python train.py --horizontal_flip=true --translate=0.12 --shampoo_beta=0.999 --adamw_lr_other_params=0.0011 --weight_decay=0.2
Rows from block 3 of a small image classifier, named by matrix and row number. Rows with one number belong to one channel. Each number is 500 + 40 x the weight over its row's rms, rounded and kept within 0 to 999. All counts start at 0. Numbers have three digits each. After the name is the row's rms in percent of the matrix's.
Before each channel's rows are labels from the 100 images, of 14976, where the channel reaches its highest value: "responds to" is what is common among them; "peak at" is the part of the image that holds the peak. Only what is clearly more common there than usual is listed. The data: retinal OCT scans (Kermany 2017).
# convs1: grouped (4 groups) 3x3 conv (model.blocks.3.convs.1.weight, 192x48x3x3, each kernel summed), inputs within the group 0-47
# convs2: expand pointwise conv (model.blocks.3.convs.2.weight, 384x192x1x1, transposed), outputs 0-95

responds to: finding: drusen
peak at: centre; middle right
convs1.55 056:483499500500445500500500501500474500489589500498506473500500496528500500520500500500499500486500502487504500500467514500500500500507500745493528
convs2.55 073:501489501500528497375431500488500500500500503503498498500492503505500500529470315499505518491500500500488504500499501495498500500500494500500546446500480501500500598500498500500432498500500500500501498501499500498498499491500492500509500485504495500500500534500500500649500501491500494498

responds to: finding: diabetic macular edema
peak at: centre
convs1.94 072:455500500500573500500500564500334500512416500498555501500500418469500500474500500500497500432500500497496500500443483500500500500514500426499572
convs2.94 067:421506499428532503499500500502500495481495476499499580500428517537500502499498465506506500499497466454553487504506470500518500518507501500725475484500760500497500500537516500505499374500498518499492497588499500508508507500499579514561500499487500500496514539498500502504519542500500523493

responds to: finding: diabetic macular edema
peak at: centre
convs1.84 103:543500507500555500499500480500319500525409500502602466500500414511500500494500500500500500474500500505448500500563505500500500500457500530478505
convs2.84 101:503492500489472494488500527486508499530512544500499540500464509499500500492506501500494480490499524499501501497499508477484500482500494500617494348468518505500500499485501500500490500500502503500499499500493500430502497721500638500470500462502497500504500610463500496502504523500500493523

responds to: finding: drusen
peak at: top right
convs1.166 198:500329492492558500500500500546500500500500500462540500500675500500500477437500500500500500500500500500548495500497498500500500523510500503500528
convs2.166 131:500502529504499470500490490496500500500509452457505480500496500500491501500504525495511511500499466501509500500500500501499500501494498500415499534499499502500500506436500496495528494500517656497438494467501500490516511502500500500511500500500499499500500500500500500506500501504500508505

responds to: finding: diabetic macular edema; finding: drusen
peak at: centre
convs1.173 066:500436563429432500506500500488500500500500500383493500500524500445500635566500500500501500500500500500572500500500492500500500588500500492500425
convs2.173 076:499500483501533515504520500503500500497502438501499076500500444502544499500500476485500502500500500498502474499500549488503500500500500500499500498499501501502500501499490500500494508500501530500498499500500500500498500499500461500500500526498500498513498500808500500500502552494500510500

responds to: finding: diabetic macular edema
peak at: centre; middle left
convs1.77 079:378500501500602500501500498500451500417369501502506486500500496562500500414500500500500500508500502511512500500534509500500500500406500518498447
convs2.77 053:500501499501463500498606500500499500499501548892499500500503500498500498500546495500503498485500509521516511500501499501518500461498468500480500494533500501528500501505518494500513472500497503500498500511500500586493505501500450499504500519498504500537500481419500500473500501483500477499

responds to: finding: drusen
peak at: centre
convs1.172 157:500325673539462500500500500483500500500500500464512500500474500545515489584500500500508500500500500500503500500496500500500500513500500493500532
convs2.172 103:488490500485609500498495502468498501499512495501485498500575452508500500500501590504500500499499501693515510500500484498506500493500435500505511549499495413529500585500516500499500500500497534489494500499501500499498497498500562500500500498500500500505499589529500499487763501500500490500

responds to: finding: drusen
peak at: centre
convs1.58 077:524498490499373503500499500500382500529463500499489481502500495525500500456500500498500500530500501521483499498492508500500500500499500695508533
convs2.58 086:454500509471503501500499500504500500503502500480500515500501499327500500500498476496516551530497500501589483498519495480497500499497473500448492483499493500514500500480523500500498493500495491510537500490499500503451292500500500500463500514505498499500500472510500482528499524506500500530

responds to: finding: diabetic macular edema
peak at: centre
convs1.24 051:502500500500500562487500529544500568500500538500506500500433501500390466500540503530362500500500510378462443500503500452529500500544500500500498
convs2.24 040:500500500493536499499377500499488499379499490500500511500509503492500500497589410499498500502517493507502500496572489502512500500500524500499493506495500496498500500511512500500500503500501501496503500554501501496491502492500495493597500494429548504525508503473500503513501510546500499504

responds to: finding: drusen
peak at: top left
convs1.153 150:500635375482550500482487500469500491500506497467520500496534481468417595616500500500477500500502500498489529500506517500500500501449502513500523
convs2.153 188:446502490541499426499498497514500499523502499469500500500500495400500499500460378502444457500500500581416537500503495504495500524493578500453514496408448399501500513497435500500484556500475500499511587500503500487460504500500305500454500501470497500502512492484500500500500501500500503506

responds to: finding: drusen
peak at: middle left
convs1.66 056:547500500500532506501501475500484500410490500498524495500500583531500500569500500510502500577500500487587500500516508500500500500660500561475416
convs2.66 089:500519474500502501488478500453494500500497503501500500500500499499500499500498463501500101501501500481502500500480675501500500500502500500412502500532829486499500499497536500500499499500461428488476497485497500501498498501500502500483500500499547499501505501471500499500500534501500500500

responds to: finding: choroidal neovascularization
peak at: centre
convs1.140 069:500496500461500500500595500500543500500500440500441501563497500500491500500500477486498352500516488500500538504380492463500418467500430500488498
convs2.140 070:500468444500489500506500500502500500502499495500499500500497496511500500500513472498504502499500500499488504546500491501500500500500502500354508500504491499516500499499531500500480493500501590497400496500500500502477517489500500499486500502519500500492499500501500500496485487493500542495

responds to: finding: drusen
peak at: centre
convs1.158 109:500371479479487500500500500504500500500500500307480500500498500510500506633500500500500500500500500500448500500506508500500500486496500501500481
convs2.158 092:505500500501499500323561500490500500500500500500500499500500478501500500501500525500500865494506500500622429500500551559500500500500472500479508501500496496501500500500499500500500499500482342494500499501501500503506498498500502501501500476477500501490499541519500480503499422489500598501