A small image classifier, trained from scratch.
Model: 3.09M parameters, 64-pixel images, arch resnext, norm batchnorm, activation relu, depths [2, 4, 2].
Data: 49215 training examples, 28.5 epochs.
Rows from block 2 of a small image classifier, named by matrix and row number. Rows with one number belong to one channel. Each number is 200 + 30 x the weight over its row's rms, rounded and kept within 0 to 999. All counts start at 0.
Before each channel's rows are labels from the 100 images, of 14976, where the channel reaches its highest value: "strongest on" is what is common among them; "place" is the part of the image that holds the peak. Only what is clearly more common there than usual is listed. The data: retinal OCT scans (Kermany 2017).
# convs1: grouped (4 groups) 3x3 conv, stride 2 (model.blocks.2.convs.1.weight, 192x48x3x3, each kernel summed), inputs within the group 0-47
# convs2: expand pointwise conv (model.blocks.2.convs.2.weight, 384x192x1x1, transposed), outputs 0-95

strongest on: finding: diabetic macular edema
place: centre
convs1.55,200,199,200,172,200,239,194,138,210,236,200,200,273,177,274,202,197,200,203,200,200,183,200,272,200,201,160,200,216,201,200,200,173,191,202,209,215,209,244,276,269,200,256,200,200,187,200,200
convs2.55,181,185,200,225,195,213,203,204,200,179,200,204,200,193,196,215,198,201,204,200,221,199,200,182,201,199,163,172,199,168,156,189,171,122,200,200,198,196,204,203,212,200,160,200,204,200,209,202,191,185,303,209,219,200,199,234,191,200,128,199,199,200,153,199,181,175,197,201,188,200,287,189,199,173,200,195,199,200,200,319,200,199,201,200,143,200,213,200,197,200,120,227,200,200,195,199

strongest on: finding: drusen
place: centre
convs1.49,199,185,200,268,200,201,279,201,165,203,208,200,179,236,273,203,176,200,202,200,201,155,200,234,200,199,209,200,195,200,200,200,270,280,203,248,203,168,232,193,184,200,255,200,200,233,200,202
convs2.49,207,177,200,27,204,199,200,187,200,201,200,201,200,196,200,221,197,201,200,198,190,200,200,200,200,195,200,197,198,205,178,155,199,198,198,249,201,200,200,203,214,200,203,200,190,200,289,201,204,204,200,206,222,200,263,184,204,200,200,200,174,200,202,203,197,201,182,204,200,200,289,226,200,201,202,260,203,200,200,188,208,200,200,194,199,265,14,201,200,199,196,188,192,200,183,181

strongest on: finding: diabetic macular edema
place: top right
convs1.156,219,200,205,200,217,151,200,200,216,202,200,229,200,202,200,200,200,207,200,200,385,200,211,200,187,228,200,177,203,201,200,217,200,200,200,200,203,200,230,203,200,200,200,200,200,208,241,199
convs2.156,205,210,200,0,192,197,200,172,206,218,200,196,200,229,222,194,200,200,214,202,251,170,93,182,164,182,196,200,190,136,206,103,194,200,190,198,211,212,200,177,200,200,200,200,202,200,200,205,301,200,178,202,193,200,202,201,200,202,195,206,199,200,182,193,200,199,209,197,199,169,124,198,201,200,201,204,203,200,200,187,197,200,201,155,202,202,194,201,168,201,202,209,196,200,201,141

strongest on: finding: diabetic macular edema
place: bottom right
convs1.52,200,195,200,205,200,194,196,300,167,215,200,200,184,222,179,198,203,200,200,200,200,324,200,200,200,200,120,200,190,200,200,200,183,253,201,248,198,186,148,196,218,200,212,200,200,204,200,200
convs2.52,217,227,200,201,241,194,191,200,198,201,200,196,200,203,200,200,202,151,200,200,197,200,200,189,202,200,200,200,266,201,189,200,201,199,200,200,200,201,200,200,207,200,197,200,128,200,204,198,190,200,200,200,192,200,200,211,202,188,200,200,211,200,239,229,201,186,302,200,200,192,134,188,200,200,204,200,201,181,200,259,183,200,200,200,199,201,259,200,200,189,208,198,201,200,188,179

strongest on: finding: diabetic macular edema
place: top right
convs1.58,201,211,200,184,200,201,219,226,196,199,209,200,198,234,214,208,206,200,200,200,199,186,200,190,200,200,202,200,204,200,200,200,203,199,200,202,217,191,212,200,397,200,196,200,200,224,200,201
convs2.58,226,202,153,109,200,162,196,157,200,217,200,174,200,234,200,112,205,204,204,174,210,170,165,157,185,199,200,200,210,138,198,183,308,200,204,201,230,201,203,200,239,204,186,200,194,200,257,197,218,200,224,131,198,178,177,201,199,200,194,259,200,200,183,195,200,169,198,179,166,180,291,199,197,187,194,185,200,200,200,199,151,209,201,200,189,200,200,195,177,200,200,202,202,179,197,100

strongest on: finding: diabetic macular edema
place: top right
convs1.165,173,200,254,200,323,167,200,200,201,202,200,206,200,200,200,200,200,101,200,200,175,200,221,200,286,211,200,212,202,201,203,246,200,200,200,200,201,204,204,222,200,200,200,200,200,197,247,200
convs2.165,200,248,200,271,201,199,215,200,196,196,200,200,200,200,229,200,201,359,200,183,190,200,200,200,201,200,232,181,61,200,200,207,199,200,197,203,200,204,200,200,194,200,200,200,177,200,201,213,200,201,197,200,188,200,184,200,136,200,200,200,74,200,191,256,200,190,190,200,200,200,192,197,200,190,200,200,201,185,200,201,200,200,200,199,219,207,181,200,199,118,201,200,198,200,199,198

strongest on: finding: diabetic macular edema
place: top left
convs1.93,197,192,200,282,200,190,290,167,198,172,205,200,190,190,311,208,202,200,200,200,200,150,200,145,200,200,126,200,198,200,200,200,226,195,200,198,201,202,212,239,189,200,182,200,200,206,200,200
convs2.93,200,199,200,80,198,203,201,220,201,200,200,209,200,194,210,211,187,200,199,199,185,196,200,199,180,198,225,206,131,200,221,243,196,190,215,200,204,198,196,181,198,200,200,200,200,200,255,198,200,202,244,205,203,200,197,203,191,200,200,200,203,200,212,199,202,200,195,200,202,215,201,200,185,199,218,179,207,200,200,205,201,200,200,191,201,210,198,200,212,199,194,197,201,200,149,200

strongest on: finding: diabetic macular edema
place: top right
convs1.167,198,200,143,200,110,145,200,200,188,191,200,195,200,200,200,200,200,262,200,200,206,200,194,200,172,221,200,107,197,200,191,240,200,200,200,200,197,200,196,96,200,200,200,200,200,200,247,205
convs2.167,190,199,200,201,126,201,194,180,200,248,200,202,200,200,195,235,201,200,201,200,211,200,200,201,200,219,202,182,202,185,200,198,201,204,185,300,202,195,200,200,200,200,200,200,197,200,0,199,201,200,0,206,208,200,199,202,185,200,207,200,200,200,118,181,225,199,246,202,199,200,220,199,201,198,203,156,221,200,200,199,201,236,201,206,191,275,216,200,201,198,211,202,177,200,187,331

strongest on: finding: diabetic macular edema
place: centre
convs1.189,113,200,287,200,99,226,200,200,193,172,200,179,200,200,200,200,200,220,200,200,222,200,198,200,273,182,200,133,180,200,212,198,200,200,200,200,196,201,209,193,195,200,200,200,200,204,264,200
convs2.189,209,213,200,205,267,194,190,198,200,200,200,200,200,200,205,200,200,187,200,293,200,200,200,200,199,200,198,190,200,200,186,182,199,200,200,201,197,200,200,200,223,200,190,200,200,200,204,200,196,199,204,200,201,200,200,200,201,200,198,200,200,200,201,202,199,202,216,200,200,200,171,207,180,193,200,198,190,208,200,200,203,201,200,199,204,200,203,200,200,188,193,200,200,200,201,201

strongest on: finding: diabetic macular edema
place: centre
convs1.159,214,200,240,200,206,240,200,200,200,208,200,190,200,200,200,200,200,168,200,200,192,200,169,200,291,188,200,340,202,200,203,229,200,200,200,200,194,200,183,126,201,200,200,200,200,202,253,188
convs2.159,204,199,200,200,210,200,196,200,200,204,199,200,200,206,221,211,206,376,200,217,197,200,200,200,231,200,200,196,219,204,200,201,198,119,200,196,200,201,200,200,197,200,203,200,294,200,370,198,200,203,204,200,199,200,200,199,200,200,200,202,200,200,201,201,200,312,200,199,202,200,201,167,200,201,199,200,200,200,200,200,200,199,200,200,200,193,200,200,200,199,200,200,205,200,201,164

strongest on: finding: diabetic macular edema
place: top left
convs1.25,207,200,200,200,200,200,200,200,195,200,200,197,200,197,200,184,247,200,217,247,202,200,192,200,200,196,200,200,181,184,184,194,200,200,197,200,307,228,198,200,200,205,200,207,196,200,200,358
convs2.25,217,200,200,188,200,211,201,201,244,197,200,205,200,218,200,178,204,191,212,200,71,174,200,203,200,200,198,200,199,219,200,243,134,200,208,201,208,208,200,194,197,200,206,200,199,200,219,201,200,199,144,202,204,200,200,220,210,204,238,211,173,200,200,200,192,198,210,206,199,192,190,207,206,200,197,169,201,173,200,200,206,199,312,227,200,262,176,200,183,202,226,198,202,200,199,200

strongest on: finding: diabetic macular edema
place: bottom left; middle left
convs1.50,200,198,200,201,200,201,203,200,176,205,200,200,227,137,171,199,193,200,203,200,200,238,200,208,200,200,235,200,233,200,200,200,241,175,200,213,197,215,198,370,160,200,200,200,200,191,200,199
convs2.50,199,195,200,200,192,201,200,192,200,186,199,200,200,205,201,200,201,76,199,186,466,200,200,199,200,199,206,201,200,202,187,199,208,200,200,199,203,201,200,192,198,200,230,200,277,200,200,236,203,200,195,200,197,200,200,214,188,200,200,200,200,200,182,198,197,201,227,199,205,200,201,204,201,200,200,196,210,200,200,200,193,199,200,192,191,200,175,193,200,200,199,200,200,200,201,200

strongest on: finding: diabetic macular edema
place: centre
convs1.164,173,200,275,200,151,55,200,200,200,197,200,194,200,200,200,200,200,200,200,200,189,200,206,200,258,181,200,240,200,200,193,283,200,200,200,200,196,200,191,186,200,200,200,200,200,202,181,181
convs2.164,252,212,200,203,223,221,207,200,194,200,200,200,200,205,200,200,202,179,200,534,200,200,200,200,200,202,200,202,195,201,206,190,199,186,201,194,199,194,200,199,201,200,200,200,130,200,202,200,201,191,212,201,200,200,157,216,199,200,200,200,198,200,200,302,200,224,199,201,200,200,197,234,200,199,200,192,200,200,200,204,200,211,200,197,200,212,192,200,196,200,200,208,198,200,231,194

strongest on: finding: diabetic macular edema
place: centre
convs1.158,177,200,247,200,364,266,200,200,203,192,200,177,200,200,200,200,200,215,200,200,129,200,186,200,200,197,200,221,201,200,202,236,200,201,200,200,228,199,200,227,199,200,201,200,200,201,201,203
convs2.158,200,297,200,200,199,196,199,200,200,198,199,201,200,202,187,74,199,170,200,184,206,200,200,200,108,199,201,200,199,200,200,222,199,200,202,193,189,199,200,198,202,200,222,200,217,200,194,196,200,228,198,199,199,200,96,201,169,200,209,200,169,200,197,197,199,0,200,199,190,202,213,198,201,220,206,200,190,189,200,197,188,201,200,200,201,200,198,200,200,203,202,197,206,200,225,244

strongest on: finding: diabetic macular edema
place: bottom left
convs1.26,250,200,203,200,200,200,200,200,215,198,200,214,200,245,200,186,257,200,252,186,199,200,201,200,200,201,200,200,138,209,129,221,201,200,210,200,192,262,198,200,195,146,199,213,188,200,200,324
convs2.26,219,204,200,200,197,207,226,205,200,201,199,201,200,237,200,198,198,201,215,216,285,183,200,198,202,153,204,193,207,176,226,187,205,202,192,200,202,204,200,151,200,200,200,200,199,200,160,203,198,182,200,203,201,200,201,178,206,222,212,204,98,200,204,210,178,189,200,203,198,202,178,187,176,130,197,185,202,197,200,215,191,180,200,208,130,194,98,199,200,203,175,200,200,200,205,199

strongest on: finding: diabetic macular edema
place: middle left; bottom left
convs1.89,200,192,200,196,200,192,216,199,183,208,200,200,227,375,211,202,189,200,200,200,201,219,200,198,200,200,201,200,222,200,200,200,199,183,201,221,200,219,185,281,156,200,187,200,200,197,200,200
convs2.89,203,208,200,200,194,304,195,186,203,198,200,198,200,202,200,200,199,201,200,201,194,200,200,200,200,199,200,200,202,207,205,200,199,203,200,211,200,201,200,202,175,200,196,200,176,200,202,202,175,200,200,200,197,200,201,244,192,200,200,200,131,200,209,218,200,201,366,200,200,192,244,144,200,185,202,160,205,216,200,194,193,196,200,200,200,182,207,112,200,190,201,200,200,200,197,189

strongest on: finding: diabetic macular edema
place: bottom left
convs1.83,200,196,200,206,200,199,200,323,193,236,200,200,159,294,200,191,201,200,201,200,200,289,200,187,200,200,224,200,216,200,200,200,230,212,199,183,201,227,167,157,156,200,213,200,200,200,200,200
convs2.83,190,202,200,262,200,200,312,200,199,214,200,200,200,204,279,200,200,206,202,185,197,200,200,201,200,200,200,195,275,186,199,194,200,139,200,200,200,202,200,202,200,200,175,200,99,200,204,183,200,128,201,205,204,200,197,200,198,200,202,200,131,200,239,204,200,193,203,200,199,200,275,191,199,197,200,204,200,194,200,198,196,202,200,200,198,184,260,201,200,200,191,201,201,200,251,315

strongest on: finding: diabetic macular edema
place: centre
convs1.78,200,199,200,230,200,215,257,136,222,186,202,200,195,171,324,194,195,200,200,200,200,216,200,160,200,200,94,200,222,200,200,200,198,198,200,186,199,230,192,230,165,201,172,200,200,212,200,200
convs2.78,200,200,200,197,201,389,195,199,200,200,200,199,200,200,199,199,199,206,200,202,200,200,200,200,197,200,200,189,200,201,200,300,196,122,214,161,202,191,200,202,200,200,199,200,202,200,200,102,199,191,212,200,167,200,329,199,198,200,201,200,181,200,156,197,200,199,238,200,200,200,198,255,198,200,200,200,199,200,200,201,205,200,203,190,211,212,199,199,200,190,197,200,189,200,153,257

strongest on: finding: diabetic macular edema
place: middle right; middle left
convs1.87,200,245,200,211,200,200,232,186,193,202,200,200,174,265,180,200,185,200,202,200,200,175,200,201,200,200,194,200,240,200,200,200,203,190,200,290,200,190,204,352,173,200,205,200,200,200,200,200
convs2.87,200,200,200,258,378,297,201,181,196,204,200,200,201,220,151,200,201,200,200,190,310,200,200,172,200,200,200,202,200,200,199,197,200,200,209,200,200,201,200,200,201,200,200,200,198,200,229,201,207,200,199,200,200,200,181,216,200,200,209,200,197,200,200,1,200,199,328,200,200,200,226,205,204,185,205,196,199,200,200,184,193,211,200,217,200,204,209,200,200,200,193,199,200,200,203,201

strongest on: finding: choroidal neovascularization; finding: drusen
place: centre
convs1.19,287,200,200,200,200,200,200,200,199,199,200,173,200,223,200,197,107,200,201,158,200,200,186,200,200,199,200,200,218,155,196,195,201,200,197,200,85,175,200,201,200,143,201,256,211,201,200,165
convs2.19,200,202,200,200,196,200,195,202,200,215,200,200,200,200,106,201,200,368,199,43,200,199,200,200,214,191,199,200,329,200,200,200,193,200,200,206,198,191,200,200,183,200,200,200,199,200,173,200,213,200,205,200,204,200,200,201,144,200,198,199,202,200,200,173,201,200,208,202,200,200,188,201,200,67,199,203,199,222,200,172,202,202,200,201,193,200,200,199,200,205,200,203,199,200,201,202

strongest on: finding: diabetic macular edema
place: middle right; middle left
convs1.184,192,200,186,200,252,128,200,200,187,183,200,200,200,200,200,200,200,348,200,200,179,200,192,200,214,188,200,233,194,200,202,242,200,200,200,200,199,200,199,197,200,200,200,200,200,199,295,199
convs2.184,200,198,200,199,204,199,201,194,200,155,200,212,200,199,203,199,194,187,200,198,181,200,200,200,199,194,204,200,206,200,196,207,200,204,190,201,200,203,200,200,201,200,203,200,199,200,197,201,201,182,137,200,189,200,201,197,198,200,200,200,191,200,200,200,205,201,205,199,207,199,214,207,198,176,198,198,200,256,200,200,216,202,200,200,201,269,217,200,200,205,176,201,199,200,205,136

strongest on: finding: diabetic macular edema
place: middle left; bottom left
convs1.91,200,207,200,196,200,200,197,229,238,196,200,200,285,190,237,206,184,200,201,200,199,221,200,181,200,201,195,200,190,200,200,200,142,186,201,126,200,270,217,315,213,200,194,200,200,258,200,200
convs2.91,200,200,200,176,197,61,220,198,196,214,197,176,200,307,200,223,205,433,202,367,173,204,200,200,200,201,207,200,200,295,199,204,216,197,204,197,197,230,202,198,209,200,166,200,204,200,116,174,157,187,155,213,152,200,71,224,190,188,211,197,195,200,200,200,183,206,226,190,198,263,190,133,233,194,201,193,202,202,200,201,197,202,201,199,200,208,232,195,188,198,132,201,200,200,223,200

strongest on: finding: diabetic macular edema
place: centre
convs1.145,266,200,203,200,212,150,200,200,196,187,200,239,200,200,200,200,200,195,200,200,126,200,229,200,234,200,200,141,201,200,207,207,200,200,200,200,201,196,195,352,200,200,200,200,200,205,188,186
convs2.145,201,204,200,150,241,200,242,205,242,200,200,198,200,184,200,196,197,226,199,215,187,200,200,201,211,200,221,175,191,224,200,200,204,208,199,212,200,218,200,202,201,200,171,200,209,200,200,221,199,215,227,199,197,200,205,199,200,200,200,203,205,200,200,284,200,161,209,200,199,183,197,200,200,201,200,199,201,135,200,202,201,200,200,200,214,201,203,200,200,139,202,197,200,200,200,199

strongest on: finding: diabetic macular edema
place: top right
convs1.69,201,171,200,210,200,211,326,165,204,200,200,200,172,215,270,199,206,200,200,200,196,173,200,185,200,200,109,200,199,200,200,200,145,216,201,222,202,203,161,228,165,200,155,200,200,225,200,200
convs2.69,200,200,200,203,200,200,201,201,200,200,200,200,201,200,203,194,203,193,200,191,195,200,200,199,200,201,204,193,439,200,198,198,202,251,350,200,200,202,200,214,200,200,200,200,207,200,202,200,187,198,200,200,187,200,199,200,218,200,199,200,200,200,200,170,201,209,208,203,194,200,201,200,199,203,198,180,204,218,200,199,191,201,202,242,199,197,176,200,200,207,204,199,200,200,200,256

strongest on: finding: diabetic macular edema
place: top left
convs1.84,200,202,200,229,200,198,175,171,200,207,186,200,191,216,249,201,203,200,199,200,200,194,200,186,200,200,386,200,219,200,200,200,190,202,199,176,200,185,190,176,216,197,169,200,200,197,200,200
convs2.84,199,200,200,200,194,200,200,196,200,200,200,200,200,203,199,200,200,200,200,249,199,200,200,200,203,194,200,200,149,200,201,229,192,187,201,200,200,200,200,205,200,200,200,200,200,200,210,201,200,198,202,200,187,200,217,199,199,201,200,200,449,200,200,182,197,167,203,203,200,200,196,200,200,201,200,197,200,196,200,214,208,200,200,185,199,200,200,200,200,223,286,200,200,200,200,200