{"activation": "relu", "residual_init": "scaled_by_depth", "eps": 1e-08, "max_precond_dim": 512}
Rows from block 4 of a small image classifier, named by matrix and row number. Rows with one number belong to one channel. Each number is 128 + 24 x the weight over its row's rms, rounded and kept within 0 to 255. All counts start at 0. Numbers have three digits each.
After each channel's rows are labels from the 100 images, of 14976, where the channel reaches its highest value: "top examples" is what is common among them. Only what is clearly more common there than usual is listed. The data: retinal OCT scans (Kermany 2017). In brackets: how many of the 100.
# convs1: grouped (4 groups) 3x3 conv (model.blocks.4.convs.1.weight, 192x48x3x3, each kernel summed), inputs within the group 0-47
# convs2: expand pointwise conv (model.blocks.4.convs.2.weight, 384x192x1x1, transposed), outputs 0-76

convs1.21:128141128128128128128128128120128128128128128128128127127128128128180128128081128128128128128144192128138128119255128128130123131128130120128128
convs2.21:128135128120130132130113127128128128149128126128128128128125131116128129127132127129127255131065128126130142128128126127129128128128131128128131127125128128130128132128128128128128126128129128128128127124128128136128128102128128127
top examples: finding: drusen (94)

convs1.39:128146128128128129128128128130128217128128128128128115128128128128099128128078128128128128126139105130116128184177128128140083166128052127137128
convs2.39:128127129120135128098128128130128130128128208255128137128076128128128128128128135233126128139128128128138128128128122130135128128128140129115130128128127125179128122128077128128128128128106128129128093133126128128129128126127082129
top examples: finding: drusen (93)

convs1.186:128132128096128128128133128142101101101105128127124128128127125128128128128128005126128128128128128127128073128128128163128128128128128128063128
convs2.186:128128127128149128128173130128128128182130137128084126128131163133128137129137189129129133164127128123158128172124207129169128128128129139126125134128127122125128130121111097128128128128133152127128114140128128159127112131129123126
top examples: finding: drusen (47)

convs1.100:120138137128128097106128128128126084128128122128133127131120159122128124108128127128044121128128145124128125128128090063128121128031128128128122
convs2.100:129125128127128128127179113128128127131128127129127131128095129128128127079126131129149130128131128124128127123128159130128128128128126128129185129121128123129128150128129129128128128128126123127128165128128128121255127127130114123
top examples: finding: choroidal neovascularization (72)

convs1.37:128105128128128126128128128107128224128128128128128114128128128128107128128053128128129128128120114129103128155184128128105063099128125097126128
convs2.37:128120128067128128116134128123128128128128127184128128128128128128124127109128134214136137139124128090130128128128146121128128128128118130118136128123128128165128139128113130128128158128128127127128128127163128128123128127124128128
top examples: finding: drusen (96)

convs1.74:110128128118063137128128177128128128129086129127114128097136128128143128126128116215126128048093129128129170128128130128132128128128128128128114
convs2.74:127134128134126139117115128128128127130128128131129121128126127180128128097167128127129255128128128000201127129128128125153128128128127128129126129128255129128128127128102128128128127128128127128128128129131128128107128130127123128
top examples: finding: drusen (55)

convs1.68:152128128128112117128128072128140128127103128093126128135103128128136128128128123206135128177118128128128235128128127127143128128128128128128151
convs2.68:128109110153129128000139134139128128128128077131127148128148129110128130128129124064158123102127128118125131125113133103101128128128128128132123039122129127127128126128124127128128125128110128128128125127127128128107127127123122127
top examples: finding: diabetic macular edema (47)

convs1.19:128144128128128127128128128040128103128128128128128135128128128128157128128131128128128128128127134128146128107138128128123183245128138108128128
convs2.19:129129128130118128131128130128128128128128126128137122128118130131128128101129154128128118125116128178117126128128128127094128128128128129126126126130125128129128133129128128128128128128128128128128124128128128136115127163128127128
top examples: finding: drusen (78)

convs1.34:128130128128128129128128128141128128128128128128128131128128128128245128128125128128128128128127195128107128166125128128130154111128208124131128
convs2.34:128128128129140139118139105128128128118128128129143128128128050219128127128130125128124141123128128129126128172130084127125128130128146129125128124154128128128128128127128128128128142128128128128128058128128128126133141255128125129
top examples: finding: normal (94)

convs1.188:128128128000128128128126128128075128084127128128128128128128127128128128128128119128128128128128128128128125128128128110128128128128128128124128
convs2.188:128134128132131126129128128128128128128128128125128129128128128128128128128128130128128126128129128129124128128128127128128128128128211128130130125128255128128128130128128128128128128128128130128128131128128128128128129127128125128
top examples: finding: choroidal neovascularization (60); finding: diabetic macular edema (28)

convs1.65:127128128135113106128128105128128128128150128171134128177127122128132128127128129255121128139101128128121086128128128128109128128128128128128115
convs2.65:128123129132128128121121128128128125128127142128128124128128126094128128169128123125128000117132125255125128128128129136109128128128150128130056188126091122127128128128073125128128154128130128123128159131128128126124128128128102128
top examples: finding: drusen (72)

convs1.17:128148128128128128128128128128128255128128128128130160128128128128129127128081128128128128127141105129150128074141129128153142093128096108128128
convs2.17:128114128161124127118128128125128128128128174115130128129130128144128128128128128133134092107127128128127128128128127128128128128128129126128123128128128128127128071128087128128128138128129096128128128128126128128123129128106129128
top examples: finding: drusen (55)

convs1.67:169128128118165155128128189128129128131036127145086128185122121128122128128128122075129128154104128128098152128128129126151128128128128128128120
convs2.67:129128131122079128096128123124128128105128136128128126128170128129128128126127202128126099128128128128096128128128133127127128128128126128126130128128126133144128128128073137128128121128128120127128128128128128128116128242128112129
top examples: finding: diabetic macular edema (53); finding: drusen (35)

convs1.89:180128128128157151128128167128136128145050127168097128147108128128099128128128132058129128170104128128165154128128128137171128128128128128128116
convs2.89:121125128128152128118125131126128128149128174128128127128113131128150129127124133129128127126127128118126127129127128124128128125128072128131132128144076128134128138128122148128128128128129199127128128126128128128134105255128122125
top examples: finding: diabetic macular edema (64)

convs1.10:128127128128128128128128127078128123128128128127128128128128128128255128128170128129128128126124173128101128156148128128125115120128128115128128
convs2.10:129128122130127160129155112128128127131127127127129128127128118128128128127128130128133126132016128128128120221172127133129128128128130128000129126129128127127128127128128124128128175128127129128128128130128128128126128127128139128
top examples: finding: normal (94)

convs1.11:128127128128128132127128128105128035128128128128127120128128128128165128128072128128128128127153160128139128180094128126114148041128133119128128
convs2.11:128128126145135141129131091128128129131128119129128125128128174132128126128108129129152138129131128095138128128128079115182128128128135128107127133155126127128128128128118129128128141128134128128128143132128128129129128145135087128
top examples: finding: drusen (29)

convs1.179:128128128030128128128113128150069126156099128128128125128129129128128128128128111140128128128128128128128086128128128119128128128128128128028128
convs2.179:134129129128128127131129128128128129128127127134128137128128182126128126128128127128113129129129128129129128128128115134128128128128138128125124117120128127228128128110102145128126129128128129129128129123128128133154128111138127129
top examples: finding: diabetic macular edema (64)

convs1.7:128131128128117127131129130128128090128128128128128145092128128132096128128176128128128128112056155128114129123100129128159131108128064187059128
convs2.7:126133105128158132081134180128128128128127155126149122128128155140128128132127131125128129131128128006125127128128105127127128128128129128132128129130133119130128131128110119128125122128128078128128117128128128131132118152125132128
top examples: finding: choroidal neovascularization (84)